Weights of a small image FSQ autoencoder: decoder activation silu.
Rows from block 2 of the decoder, named by matrix and row number. Rows with one number belong to one channel. Each number is 50 + 12 x the weight over its row's rms, rounded and kept within 0 to 99. All counts start at 0. After the name is the row's rms in percent of the matrix's.
# convs0: first 3x3 conv (decoder.decb.0.0.convs.0.weight, 256x256x3x3, standardized in use), inputs 0-11, a 3x3 kernel for each
# convs1: second 3x3 conv (decoder.decb.0.0.convs.1.weight, 256x256x3x3, standardized in use, transposed), outputs 0-11, a 3x3 kernel for each
convs0.98 093:45 56 52 38 50 48 46 33 64 56 67 57 59 57 57 51 52 39 50 53 59 52 42 42 57 49 56 42 54 57 91 43 61 42 61 51 63 52 56 50 37 53 60 53 56 33 71 55 36 49 79 47 40 43 45 49 43 43 35 62 53 66 53 55 63 57 65 43 58 39 50 54 60 33 43 48 57 48 59 40 68 38 55 33 48 65 58 63 56 57 55 48 42 52 53 51 60 44 49 58 58 41 50 52 56 51 50 39
convs0.99 101:39 55 43 51 63 56 50 37 49 38 46 60 35 61 70 44 30 48 69 33 41 69 57 54 49 52 52 54 68 47 18 56 44 53 46 64 81 62 22 28 50 56 54 51 54 61 56 48 53 33 60 29 83 21 55 49 67 32 47 61 55 44 62 31 37 47 74 46 61 20 67 46 51 43 63 45 44 46 51 56 56 69 48 49 34 61 34 54 58 75 55 46 59 55 49 51 62 40 44 62 60 36 47 39 53 23 73 67
convs0.100 098:51 46 51 65 51 37 56 41 56 50 28 56 27 56 44 28 43 42 39 57 40 53 46 51 56 51 55 64 36 50 63 61 40 52 62 60 42 57 50 53 36 69 72 47 63 68 53 57 30 83 48 52 58 63 44 64 53 49 51 37 93 33 56 44 47 46 40 63 58 43 49 27 40 48 47 52 40 43 50 57 50 36 57 46 60 66 50 37 54 52 45 60 42 68 52 45 39 37 50 41 18 58 62 40 40 27 60 39
convs0.101 106:56 29 53 55 51 51 45 46 48 64 56 48 63 36 59 71 40 34 52 48 59 51 61 42 41 37 50 42 46 37 35 74 36 30 41 51 41 65 48 59 46 34 44 77 36 44 62 40 49 46 52 44 41 70 55 48 43 29 39 75 75 59 54 58 41 65 47 72 47 37 30 39 42 57 43 32 49 60 45 53 50 59 42 46 46 60 51 62 42 45 34 43 39 45 62 60 52 40 45 52 53 34 52 42 43 60 30 57
convs0.102 102:41 46 49 54 38 63 65 41 49 43 66 38 66 39 56 39 60 53 55 49 52 48 52 49 55 51 53 57 36 45 51 43 53 43 37 47 44 34 76 38 64 40 67 23 74 51 60 39 46 29 52 63 68 47 37 71 54 40 28 65 66 54 53 47 45 61 33 60 67 60 51 41 48 57 58 59 52 27 48 50 56 39 40 68 52 54 42 49 42 71 51 44 59 36 61 42 52 48 44 45 58 77 61 70 33 38 51 59
convs0.103 095:54 57 39 32 25 44 45 38 54 50 49 67 56 56 35 28 39 63 47 42 37 50 37 47 55 26 49 57 55 65 59 57 35 62 40 69 47 37 60 48 55 47 54 42 58 51 27 63 50 52 42 48 59 65 50 51 58 40 66 51 60 38 48 59 41 71 61 47 59 43 49 43 39 49 55 67 51 49 42 50 71 51 65 48 58 36 57 44 49 49 44 54 62 64 59 34 56 49 61 44 40 50 57 44 65 43 53 54
convs0.104 098:47 52 50 50 40 56 56 41 57 63 33 52 34 47 54 69 45 34 52 48 62 54 44 58 35 70 52 26 61 32 67 55 60 40 24 58 29 63 41 56 41 70 53 58 49 56 34 62 13 68 48 73 52 42 72 43 56 31 55 48 60 55 58 24 53 42 69 42 49 39 49 38 39 80 41 37 30 66 56 46 56 48 60 59 61 54 49 41 36 66 41 50 46 65 45 59 38 39 65 59 29 58 47 52 44 37 46 50
convs0.105 095:39 53 45 41 67 33 56 18 51 55 95 52 40 29 42 49 38 44 62 54 58 51 60 52 53 37 57 37 47 42 68 66 63 42 47 32 48 53 53 51 62 58 59 47 48 47 64 41 66 33 57 54 56 38 73 41 48 59 48 56 58 46 48 44 51 50 30 45 47 41 54 51 50 41 63 51 50 52 56 54 61 58 35 63 57 61 49 48 51 46 47 36 47 59 46 44 37 57 58 67 50 65 37 54 56 64 41 49
convs0.106 101:45 50 60 55 49 52 50 60 42 58 34 53 44 52 42 43 54 57 52 42 59 42 52 51 44 52 59 66 67 54 19 27 37 88 35 62 35 50 41 60 38 52 59 44 88 54 48 47 66 47 43 59 49 75 52 55 29 22 58 44 96 52 75 42 60 57 51 40 73 47 47 30 51 65 42 46 38 40 49 39 50 67 31 66 49 47 47 44 53 60 35 54 54 60 52 33 34 54 50 61 47 42 31 42 55 42 54 40
convs0.107 093:50 52 49 35 37 40 36 41 55 53 59 46 60 53 49 34 57 62 54 38 52 48 34 30 51 60 64 56 28 31 58 76 60 43 54 54 69 56 64 39 42 59 50 44 57 55 34 66 51 54 39 48 48 53 62 37 51 50 56 50 57 43 61 60 25 70 70 68 31 37 42 76 50 52 86 59 69 53 59 52 34 54 67 52 52 53 46 57 46 58 49 63 58 49 86 44 47 31 44 59 57 68 56 52 49 57 37 39
convs0.108 092:54 59 54 41 49 50 52 50 39 50 35 61 50 54 64 75 53 36 52 49 41 47 46 50 73 35 58 31 36 53 64 58 73 47 73 37 74 43 47 62 49 45 47 48 58 37 42 36 59 62 38 58 33 57 50 43 57 52 36 51 52 57 49 48 54 15 66 51 80 54 51 47 54 27 67 53 58 47 21 56 67 62 51 23 52 47 71 44 69 42 51 57 37 63 68 62 36 45 35 41 61 57 61 51 41 53 54 38
convs0.109 100:60 53 35 60 35 59 68 32 45 58 52 33 49 48 50 34 51 64 50 50 58 42 49 43 52 49 51 59 38 67 72 58 48 37 45 69 61 51 62 42 50 60 44 61 50 54 52 48 56 58 59 39 44 72 45 47 68 67 45 52 49 54 50 39 61 44 76 38 57 62 52 48 69 47 49 47 59 31 63 65 57 58 47 54 56 41 69 69 46 58 63 36 59 41 43 54 74 45 53 52 51 39 42 73 34 34 78 29
convs0.110 103:58 33 61 64 39 35 48 44 61 38 56 51 51 44 65 57 43 34 49 48 53 53 46 59 60 47 26 53 64 66 36 24 51 37 29 53 55 42 62 43 53 60 55 62 60 27 33 49 62 58 50 51 26 61 42 68 63 45 49 48 58 54 51 41 77 55 32 43 57 32 59 48 49 48 49 56 51 68 43 59 48 55 46 53 56 31 48 49 75 65 55 45 58 62 39 54 30 62 44 61 61 51 40 81 46 48 46 57
convs0.111 107:70 39 41 52 48 73 58 49 42 45 52 29 58 50 45 48 63 47 47 78 50 61 35 44 47 63 50 58 44 38 52 36 60 57 37 49 55 59 59 58 48 51 56 49 76 51 63 75 37 35 62 52 41 57 61 59 56 60 51 68 57 51 42 52 54 73 52 59 38 51 25 69 54 43 56 60 54 46 60 58 37 71 54 40 51 73 56 52 57 56 47 55 24 42 43 62 48 55 52 52 43 39 50 39 65 53 52 45
convs0.112 087:33 51 51 37 64 37 50 54 43 52 42 61 54 61 59 62 52 33 50 53 44 50 59 62 56 52 50 22 69 48 44 49 64 46 58 69 43 45 41 57 51 55 58 57 66 52 52 65 40 41 45 61 42 49 55 54 48 52 35 48 43 40 53 58 58 28 62 61 31 73 60 24 65 58 56 59 51 47 39 71 55 49 61 51 53 51 42 37 53 56 41 51 46 44 35 42 52 45 55 37 51 54 64 67 59 36 45 78
convs0.113 090:51 48 43 58 58 48 38 51 50 46 72 57 50 70 48 59 45 58 54 59 48 60 48 37 57 39 47 56 45 49 60 94 43 58 99 49 66 46 63 55 47 57 57 55 63 47 52 50 31 42 50 32 44 52 57 54 56 51 52 48 62 33 62 33 43 48 68 70 43 71 57 47 41 55 43 39 49 50 41 50 62 61 47 64 51 56 53 55 57 48 40 46 44 55 48 53 59 51 48 33 55 50 37 75 52 58 43 46
convs0.114 103:55 60 41 46 36 63 64 55 47 18 68 64 59 42 21 69 37 51 57 44 47 56 60 36 62 53 57 69 49 67 65 54 48 60 34 47 57 35 42 36 63 57 65 77 40 33 47 48 44 45 43 53 54 78 45 42 68 58 49 52 71 66 22 76 54 63 52 16 66 75 41 31 51 56 17 52 49 60 46 52 57 50 46 59 60 31 63 60 71 34 65 51 47 41 45 49 49 37 42 47 52 44 54 44 41 60 55 50
convs0.115 099:34 53 54 47 49 48 45 64 35 45 58 33 43 65 54 71 58 23 33 71 53 58 41 52 60 49 56 59 36 37 41 48 45 59 49 47 35 69 65 48 55 36 49 48 66 51 51 47 40 51 53 47 53 40 47 57 74 74 32 50 47 44 58 34 58 59 50 42 31 37 50 17 88 29 34 47 62 77 31 51 65 60 32 54 69 47 62 45 54 44 69 29 41 44 52 61 50 61 54 51 49 68 50 68 32 43 56 57
convs0.116 100:55 39 48 46 51 22 58 48 53 74 35 44 60 38 58 38 65 53 42 46 50 62 63 40 57 49 50 49 50 50 42 60 57 52 48 59 44 58 58 50 50 51 66 39 51 60 29 52 48 38 40 68 68 49 50 50 42 68 47 60 44 63 34 53 76 49 51 48 25 41 55 59 39 55 67 53 45 47 59 54 36 65 57 53 59 52 56 31 59 39 53 59 59 56 39 53 48 62 50 35 46 76 60 38 58 36 59 32
convs0.117 100:53 51 47 65 13 48 58 52 59 57 59 53 64 35 44 37 69 44 53 65 55 58 51 55 51 45 47 52 62 63 51 50 57 59 32 68 43 42 55 49 50 49 68 65 65 42 59 59 69 51 53 53 46 58 46 78 45 54 35 67 45 39 57 37 61 46 63 58 74 58 66 59 50 56 33 41 46 47 66 78 42 52 52 62 52 58 46 60 61 52 35 22 44 57 54 47 46 57 48 32 56 35 58 58 51 39 46 49
convs0.118 102:76 46 54 57 26 68 57 52 35 38 63 60 30 48 33 61 53 51 57 53 55 61 43 47 59 42 67 59 56 31 44 41 56 34 40 33 50 39 73 69 58 33 44 45 50 39 51 80 61 56 32 59 51 52 49 49 49 40 72 44 43 44 54 52 44 33 64 58 67 35 38 41 47 51 38 55 57 55 53 45 46 43 60 60 73 27 63 49 44 42 49 46 57 56 50 46 43 45 47 56 47 31 48 56 51 25 53 40
convs0.119 101:47 57 50 42 54 55 57 41 55 21 67 34 56 43 42 50 39 63 38 51 62 53 58 46 61 22 73 42 45 44 43 49 48 48 57 18 52 46 46 39 49 65 78 56 37 51 50 65 59 44 47 33 63 58 52 58 53 69 34 39 49 51 40 39 36 71 24 49 31 63 48 43 44 36 82 59 45 45 50 51 35 62 52 43 16 58 62 62 71 44 56 49 47 40 48 62 56 53 38 74 38 30 46 50 47 48 63 54
convs0.120 097:53 49 54 59 36 44 59 32 44 65 37 31 42 41 36 44 49 65 65 62 41 55 64 53 58 34 45 50 38 47 48 20 69 50 51 39 49 53 53 58 43 40 46 47 68 62 57 37 52 50 49 48 55 59 63 52 51 45 25 55 40 50 38 47 61 50 48 20 52 39 50 39 36 59 54 56 40 60 63 50 40 48 68 42 58 44 34 52 58 67 43 58 49 67 43 21 32 78 52 70 58 36 57 42 50 40 60 45
convs0.121 102:54 47 51 51 48 53 44 47 66 51 58 66 35 41 31 48 31 72 42 46 68 38 44 64 42 66 51 48 38 40 54 47 47 54 65 42 70 60 47 52 68 32 42 58 43 53 59 51 48 58 42 63 30 49 57 61 55 54 69 40 23 23 47 36 63 37 45 47 32 37 58 32 45 50 43 68 38 46 49 40 52 45 48 63 52 40 58 57 42 52 49 51 50 32 47 61 60 63 32 58 52 27 41 47 52 50 48 44
convs0.122 091:53 54 51 36 61 58 40 52 43 45 51 41 58 57 56 62 49 38 61 46 46 37 32 71 56 53 66 40 67 56 74 49 36 10 53 44 50 48 53 50 44 50 47 68 51 37 40 63 63 44 64 52 66 29 57 40 66 55 28 60 38 57 48 48 40 69 73 41 36 76 34 74 61 49 42 56 46 53 52 61 40 38 54 67 56 26 56 55 73 52 62 40 54 47 47 45 46 62 42 45 73 39 57 64 38 73 52 39
convs0.123 104:54 43 49 51 33 54 53 53 40 41 50 39 34 59 75 69 41 60 51 47 46 53 52 40 66 44 47 61 52 68 42 40 50 71 44 46 44 67 42 55 43 53 51 53 59 68 60 32 65 41 71 51 58 55 37 68 59 57 50 41 51 66 52 61 61 47 40 54 61 44 49 35 61 38 59 60 66 40 47 37 69 45 55 47 50 67 54 48 52 56 72 36 53 44 56 52 27 46 48 40 52 57 41 58 52 50 47 60
convs0.124 094:45 38 58 49 59 45 47 37 52 53 50 56 42 49 66 43 64 49 64 54 55 46 56 40 43 43 73 25 58 64 45 42 47 38 56 20 52 29 64 51 62 43 49 53 50 42 41 48 52 56 57 51 50 44 42 47 61 49 54 28 57 58 64 66 53 72 53 31 47 34 36 21 44 56 47 42 40 59 57 65 37 47 41 55 43 51 39 69 30 76 44 58 50 51 43 44 64 27 62 44 60 46 55 43 64 44 48 44
convs0.125 095:48 61 44 32 43 49 54 50 34 47 60 58 25 60 68 68 52 46 66 45 57 47 43 41 59 66 46 62 63 15 37 38 69 28 53 47 72 61 43 60 51 53 12 45 62 65 47 51 57 32 67 42 51 54 54 57 53 53 48 53 58 63 53 71 31 50 35 60 59 10 45 33 50 45 54 49 62 41 58 38 77 59 31 51 43 62 43 39 67 50 54 43 48 42 48 50 69 36 57 54 39 56 56 48 44 65 54 60
convs0.126 100:48 52 52 64 51 53 41 41 51 59 54 47 70 53 42 54 42 42 49 56 40 54 52 48 44 40 79 16 40 61 46 56 37 63 35 43 38 21 73 51 48 52 30 61 92 31 63 59 38 55 51 80 25 46 49 43 68 42 41 48 36 59 41 63 37 43 61 24 36 44 39 49 47 24 51 61 58 71 48 67 27 35 55 52 39 62 39 63 47 68 36 45 56 50 51 49 55 49 46 70 68 43 39 30 47 54 59 46
convs0.127 105:45 41 58 48 49 52 43 61 47 61 68 34 32 64 21 67 19 68 35 54 50 55 29 74 47 62 28 31 32 64 41 49 39 52 54 33 37 44 64 52 65 59 53 76 15 53 54 63 43 61 47 29 40 55 37 54 56 68 65 55 49 48 58 58 57 73 50 37 52 56 33 42 47 52 58 32 37 45 78 40 61 56 56 65 48 37 40 36 73 43 58 39 55 43 48 34 48 61 46 46 39 53 54 46 61 50 47 47
convs0.128 099:34 49 44 69 42 48 56 38 57 51 46 50 59 53 67 58 60 49 54 56 43 70 43 56 42 29 52 40 50 74 56 60 55 65 48 41 55 46 36 22 31 69 50 64 46 62 21 63 55 94 24 94 39 42 63 31 50 43 39 60 68 52 50 59 45 55 49 58 53 45 55 40 57 49 50 56 41 64 58 61 54 37 78 48 45 29 60 63 47 47 29 74 50 52 45 52 65 30 50 59 55 76 49 41 50 44 63 26
convs0.129 094:65 54 44 54 47 47 65 32 54 42 52 47 45 46 47 53 50 51 56 43 37 54 33 43 51 61 49 61 77 73 60 60 59 43 22 31 58 51 55 48 45 56 54 48 51 40 73 43 67 42 61 50 66 62 52 49 61 62 58 56 51 46 43 65 73 67 47 64 51 52 41 56 57 42 50 56 65 50 59 54 59 54 50 33 61 68 48 56 45 46 33 63 43 56 71 54 44 34 47 33 46 60 57 59 51 31 53 42
convs1.98 112:54 62 40 71 42 66 43 61 58 47 57 54 55 38 63 40 47 54 60 66 50 52 57 47 47 29 70 31 81 16 66 44 60 66 63 53 40 60 59 41 50 53 50 51 51 43 60 56 49 57 29 61 68 54 30 63 42 56 62 46 55 49 53 48 29 44 31 59 69 44 41 44 43 41 44 55 55 59 41 61 55 41 47 60 55 39 66 53 44 43 65 67 48 63 44 47 57 54 61 63 59 34 50 46 64 45 46 57
convs1.99 083:60 58 43 32 52 46 20 53 63 56 55 40 44 53 77 43 41 50 75 38 48 45 52 68 35 37 52 49 62 44 36 43 50 46 53 55 39 50 34 61 67 64 47 45 62 40 54 49 46 38 64 59 38 60 43 43 58 63 60 59 62 43 62 48 44 45 54 45 47 54 38 41 55 53 57 63 41 37 30 64 64 73 60 23 24 43 39 41 55 67 57 35 50 47 70 35 42 41 69 38 65 32 63 41 52 30 63 55
convs1.100 122:63 62 19 47 51 69 48 51 48 48 59 55 43 39 62 47 37 60 36 77 44 58 52 40 54 45 39 52 73 40 51 51 62 45 46 42 62 45 45 42 60 51 61 44 55 40 83 24 56 34 60 50 38 56 48 78 26 36 47 78 61 39 40 66 66 40 44 61 59 59 38 52 44 79 69 52 41 41 60 35 58 51 64 43 68 54 53 51 50 19 44 46 54 29 57 58 63 55 47 57 45 48 44 61 55 47 43 40
convs1.101 083:43 70 39 50 49 35 47 43 49 50 50 68 37 58 44 34 55 42 57 54 65 53 39 43 35 59 50 47 45 56 55 56 77 40 49 48 54 51 54 63 73 65 47 56 51 53 46 46 28 49 65 49 36 67 53 52 55 61 45 54 71 63 54 46 54 44 62 44 37 51 51 37 50 57 53 25 64 51 76 44 52 58 39 70 52 42 26 46 58 26 42 70 50 41 40 77 49 55 46 50 31 41 44 63 39 43 50 54
convs1.102 086:63 34 28 45 62 37 49 71 63 56 27 67 46 58 30 43 55 53 35 36 66 39 48 71 47 39 53 71 38 65 59 43 63 39 44 43 53 41 54 52 61 55 71 44 36 41 55 49 59 53 39 79 35 65 79 49 51 47 59 44 45 68 42 40 54 45 48 39 51 48 42 54 56 54 57 36 53 45 55 49 29 65 48 43 42 42 46 38 56 26 51 46 42 76 30 70 33 62 38 66 35 40 42 59 35 52 45 41
convs1.103 106:43 56 50 49 58 78 36 51 55 50 52 17 69 35 65 32 56 74 62 53 43 61 43 54 36 34 61 39 44 55 75 69 32 43 38 63 43 51 58 49 43 42 60 61 40 63 61 54 57 37 39 40 61 70 42 31 60 38 58 47 83 38 60 43 48 36 56 44 49 35 42 18 76 38 59 47 63 32 28 34 62 48 37 51 79 24 48 24 59 46 69 49 51 28 38 52 76 70 35 51 61 42 49 47 61 50 49 30
convs1.104 078:40 77 56 56 59 33 41 54 60 59 46 67 70 42 48 49 61 47 42 66 67 56 47 37 48 43 46 35 67 56 46 70 45 48 37 41 23 48 55 57 57 51 55 29 40 69 64 36 49 53 53 38 52 56 49 29 80 59 53 59 56 71 71 43 43 49 58 48 44 39 41 44 36 36 43 52 64 53 49 24 54 77 36 47 44 46 50 41 47 47 60 34 62 26 65 17 53 44 68 65 50 39 50 47 55 48 53 40
convs1.105 105:38 40 47 46 82 66 25 43 60 37 63 63 40 69 49 48 62 49 47 39 58 51 49 41 57 34 76 47 45 40 55 51 44 60 42 70 38 28 51 48 65 56 61 41 47 47 51 43 42 61 49 62 38 51 62 38 52 42 50 28 49 74 42 48 62 41 32 61 39 59 43 60 42 62 60 67 51 55 58 37 35 36 59 33 43 47 53 45 53 47 35 38 78 56 30 64 55 61 43 61 63 65 54 46 43 61 54 39
convs1.106 088:28 53 43 45 57 34 38 37 62 75 27 33 47 58 39 26 59 47 60 69 38 40 50 62 57 20 62 52 43 50 58 46 63 47 52 40 63 53 60 73 70 60 59 47 57 53 72 51 27 33 59 65 47 50 46 22 58 61 67 46 53 54 45 43 42 50 43 23 66 42 35 38 45 34 38 50 51 42 55 56 60 72 37 66 38 23 46 60 48 48 67 68 53 13 74 31 52 51 69 22 59 57 59 47 44 39 44 52
convs1.107 108:63 55 90 48 45 35 54 43 40 64 57 46 35 54 48 58 45 57 45 43 52 49 54 60 32 31 44 56 58 64 41 43 43 68 42 44 56 32 61 52 60 56 34 45 54 71 44 41 45 71 51 70 69 54 65 70 52 46 51 54 66 65 45 48 37 34 45 51 49 35 55 54 46 36 47 28 55 52 46 65 33 49 54 42 41 41 25 49 64 51 60 63 40 56 44 51 69 57 50 56 66 48 55 67 43 70 43 57
convs1.108 088:58 44 44 65 56 54 54 57 35 41 49 37 46 48 61 46 96 55 71 31 48 43 46 49 38 57 49 30 51 58 54 41 54 48 48 57 36 54 61 55 66 54 59 43 41 48 35 56 40 64 58 67 41 58 46 45 70 66 58 61 57 76 53 39 54 53 52 34 36 54 32 62 51 56 70 51 51 48 26 49 47 43 50 59 64 44 40 46 59 36 51 48 61 57 61 33 60 56 81 42 58 53 38 57 50 56 69 39
convs1.109 119:40 75 41 53 28 30 48 45 43 57 42 48 55 41 59 51 29 53 57 46 60 49 44 49 62 37 54 35 57 53 72 50 51 49 38 52 41 49 43 39 51 55 51 25 52 61 64 50 52 50 63 57 34 77 46 67 46 55 40 62 57 45 42 46 42 41 33 63 52 50 42 46 36 68 40 46 48 62 68 42 41 60 30 62 75 60 64 59 47 60 64 40 56 52 33 36 48 46 54 30 64 27 34 39 44 42 48 34
convs1.110 111:57 59 63 65 31 36 67 69 38 46 52 62 46 29 43 69 49 69 59 49 54 39 44 58 66 56 33 28 49 70 43 41 57 63 50 18 33 56 55 72 47 50 68 39 41 48 55 31 62 43 48 87 64 58 55 53 45 54 51 68 55 69 48 45 66 44 54 63 51 46 38 48 29 62 38 62 48 47 55 53 70 48 64 62 53 36 40 42 61 49 58 59 49 54 40 50 37 67 56 65 53 42 50 46 47 55 58 43
convs1.111 113:78 42 59 41 56 54 73 16 49 39 32 62 65 37 47 46 28 51 46 36 62 40 43 42 59 63 52 64 53 47 43 53 45 40 37 51 67 26 37 58 57 58 56 49 58 54 56 52 35 50 43 64 60 44 68 45 48 45 72 37 62 53 65 55 59 49 57 54 46 59 47 45 43 49 35 43 39 33 36 31 52 55 51 62 49 58 52 46 46 42 45 58 58 50 49 49 54 28 50 40 37 51 51 49 53 47 54 42
convs1.112 119:81 53 44 53 65 56 36 58 67 44 50 32 43 48 68 70 42 54 50 59 51 44 66 52 20 37 63 66 56 43 53 46 66 47 48 36 43 33 59 50 40 61 63 44 62 58 50 57 44 34 59 42 49 29 46 50 59 70 20 67 62 51 54 45 48 44 57 37 29 60 54 41 48 50 52 53 51 42 58 46 56 50 30 32 34 32 63 53 49 75 32 39 69 52 48 58 49 50 42 52 65 18 53 65 50 42 66 49
convs1.113 122:48 38 53 60 71 53 66 46 31 49 43 48 61 45 55 44 49 58 34 56 68 54 54 46 54 50 42 40 41 58 39 32 48 52 49 65 53 48 47 40 28 64 58 60 37 49 51 54 48 52 45 53 40 45 73 44 67 51 56 40 70 54 59 44 57 45 46 38 64 51 50 38 50 77 55 59 44 54 37 38 63 31 63 57 56 49 35 55 50 48 74 48 24 54 62 32 43 64 35 61 46 55 55 48 52 46 45 35
convs1.114 100:38 57 48 33 55 55 47 58 36 46 64 59 25 45 41 58 42 64 59 42 40 58 67 38 36 44 46 41 34 56 42 41 62 74 30 51 29 37 73 41 72 29 41 38 45 42 55 49 56 50 47 54 50 43 59 47 68 33 52 40 71 38 48 60 37 34 48 51 39 63 45 39 34 40 52 60 46 38 61 62 67 70 41 31 51 50 50 44 47 73 56 52 52 49 48 34 33 58 42 61 39 50 56 67 53 42 52 26
convs1.115 104:39 76 54 62 49 35 44 49 58 47 48 44 55 32 50 40 32 53 55 46 48 39 33 53 43 38 53 41 54 42 65 57 41 45 33 47 45 28 39 58 43 40 43 50 41 62 47 29 74 43 46 33 38 64 29 51 55 70 36 66 48 56 39 40 42 53 47 42 50 73 42 50 40 57 37 61 54 56 56 55 38 46 69 59 45 75 48 51 45 56 27 63 39 51 68 31 54 45 53 50 52 53 21 52 44 76 55 55
convs1.116 091:59 33 55 37 48 59 33 71 63 54 49 45 39 54 55 48 55 40 55 31 65 42 61 49 36 55 58 46 54 48 40 62 49 48 50 49 51 36 61 69 49 36 53 54 51 82 64 45 21 54 44 52 63 56 37 57 35 43 54 52 44 54 43 40 45 49 52 41 55 26 32 48 61 36 62 54 33 42 54 68 64 61 66 24 56 46 50 52 46 51 52 36 70 59 65 29 46 49 41 27 59 44 41 58 54 70 46 45
convs1.117 118:40 61 52 62 48 34 47 70 42 58 37 45 67 40 53 57 34 46 39 38 55 59 45 49 49 52 37 32 40 50 52 46 48 53 69 57 35 52 52 39 45 55 63 56 47 27 35 57 77 55 64 62 62 32 48 51 44 60 46 79 47 47 45 44 37 47 61 55 64 41 45 72 37 42 59 43 58 61 59 39 61 32 61 55 31 48 46 47 62 29 48 53 63 44 38 46 48 62 48 64 56 54 45 37 43 54 59 44
convs1.118 098:69 51 47 45 47 34 37 65 60 49 37 48 57 45 61 31 42 65 51 54 57 41 37 45 32 53 45 46 64 60 52 60 46 39 34 47 36 35 49 35 63 56 66 45 55 49 29 37 37 48 43 53 75 56 85 56 38 34 73 65 39 29 58 47 55 58 60 50 53 47 69 40 52 36 66 40 66 56 40 32 62 44 53 52 71 32 47 63 57 43 38 48 29 38 77 42 39 31 66 42 35 44 45 67 65 34 40 49
convs1.119 079:84 60 34 51 28 42 21 65 47 36 56 29 44 59 57 23 59 64 45 29 94 58 51 57 49 50 32 46 51 62 49 44 55 42 44 47 21 41 75 72 57 68 49 36 44 53 57 44 34 36 53 53 51 53 40 52 60 46 58 47 60 56 59 41 40 52 60 42 61 50 41 43 60 44 54 42 46 55 70 34 36 51 77 46 60 41 43 60 37 51 23 50 30 68 35 53 62 45 42 65 62 40 52 46 40 50 48 41
convs1.120 101:48 37 55 27 48 58 38 42 38 44 45 52 78 54 80 47 38 35 47 65 48 48 47 57 57 38 54 68 35 45 36 51 70 35 67 43 53 60 45 61 50 44 60 35 50 67 60 59 50 62 74 27 56 60 32 44 45 54 42 60 69 46 66 60 44 47 60 59 40 56 28 57 69 63 63 43 51 46 61 49 26 62 46 48 61 60 36 32 68 64 43 38 49 58 40 40 61 33 51 31 48 57 61 39 63 63 31 59
convs1.121 084:64 30 53 34 66 58 39 55 44 46 54 35 44 57 53 48 48 46 45 32 42 70 39 56 69 52 36 53 55 53 29 70 58 63 47 54 36 44 60 55 60 73 49 46 54 40 41 55 43 55 31 65 63 60 53 45 43 56 60 61 49 73 70 40 34 51 45 44 50 48 39 49 31 53 49 60 62 57 53 43 37 50 40 51 47 28 40 47 47 38 71 27 46 27 54 65 70 27 35 71 54 34 43 41 40 31 55 38
convs1.122 087:68 53 42 62 48 65 51 53 52 31 49 39 45 51 58 52 44 79 58 48 51 66 57 31 17 38 62 46 78 63 39 37 46 59 40 42 52 48 68 52 51 73 52 55 57 51 42 50 26 61 43 67 76 25 38 65 27 52 58 48 51 29 99 52 45 41 51 42 42 62 29 37 40 50 50 67 42 53 66 42 63 59 57 50 54 36 37 66 47 56 53 35 63 54 50 38 30 64 59 55 57 40 55 53 42 38 50 67
convs1.123 105:58 50 63 52 58 44 35 61 28 52 58 40 44 38 72 42 68 57 54 40 51 30 59 60 50 45 47 37 72 66 26 50 30 60 36 39 36 42 51 30 37 49 29 64 46 72 36 34 56 63 41 33 45 58 45 56 66 55 53 24 34 63 45 67 51 47 43 55 52 42 44 36 64 50 65 67 44 43 45 52 51 41 47 39 59 67 56 55 53 42 50 72 60 34 35 51 34 51 64 48 30 59 53 49 64 43 55 54
convs1.124 092:43 37 31 44 57 74 28 62 57 54 68 63 39 60 30 18 47 53 46 35 61 45 62 39 55 57 48 56 60 73 40 42 41 55 53 40 55 54 66 48 47 70 55 66 44 42 46 64 51 42 33 67 49 53 62 31 74 44 69 44 46 58 41 44 49 32 57 45 34 39 40 43 25 44 62 59 70 51 59 46 48 54 47 60 52 44 33 47 55 38 43 77 55 58 32 54 43 47 54 59 50 44 43 60 40 42 48 46
convs1.125 086:68 49 40 41 48 58 60 57 38 47 65 24 45 35 51 59 58 44 48 40 56 60 47 66 56 51 38 67 57 51 31 51 58 37 65 42 44 39 46 91 54 65 37 43 49 71 58 41 50 37 58 48 39 74 16 62 53 74 61 59 34 62 69 45 39 50 37 38 46 54 30 59 26 46 43 69 56 65 31 45 58 81 65 39 35 50 33 64 58 49 39 48 65 63 65 14 45 43 56 46 60 55 36 61 52 51 42 55
convs1.126 083:36 52 45 69 54 38 55 53 55 46 41 49 44 56 48 46 56 52 59 39 58 35 48 66 65 49 40 57 44 48 53 44 49 52 49 45 56 39 47 61 56 61 44 51 30 48 61 56 45 44 45 52 61 63 71 56 34 55 45 67 41 33 74 41 42 53 59 51 34 63 39 34 82 57 54 30 37 49 42 46 52 72 65 51 33 55 35 65 54 30 40 62 26 54 54 39 56 60 58 54 49 38 68 41 48 45 47 65
convs1.127 081:63 41 23 55 60 65 47 53 59 36 67 37 53 46 42 42 53 52 24 62 90 51 52 42 51 52 20 49 54 48 56 41 62 51 26 45 41 49 39 38 62 48 43 61 57 71 38 45 50 42 47 46 58 46 49 43 58 60 55 61 55 45 60 42 43 67 43 51 42 41 33 32 16 53 35 56 74 43 22 50 54 67 50 74 56 31 38 45 57 29 72 32 56 28 52 54 27 51 64 26 53 69 70 44 53 57 48 41
convs1.128 102:43 40 40 56 40 40 47 37 47 56 29 42 53 62 54 38 54 37 41 50 56 37 49 49 59 58 51 55 22 63 63 54 76 35 67 39 77 44 42 40 35 73 52 52 70 50 60 69 44 63 45 56 39 68 59 40 62 37 49 59 62 58 42 20 48 57 57 47 66 50 47 54 56 36 43 57 45 50 35 64 52 40 30 61 32 42 62 42 70 42 35 69 27 70 51 15 48 42 57 33 85 45 62 33 29 23 38 34
convs1.129 125:44 36 52 34 67 61 62 51 27 47 58 58 57 39 44 36 46 43 79 42 57 50 48 53 35 59 39 45 37 37 60 34 45 35 35 50 51 52 47 69 33 42 39 43 38 52 53 63 59 53 35 44 80 46 27 49 55 72 50 43 54 60 67 62 57 56 37 59 55 43 42 55 47 49 47 48 43 46 40 56 60 71 48 53 46 46 50 28 82 52 38 32 42 56 55 61 50 46 69 49 53 58 57 46 54 64 46 36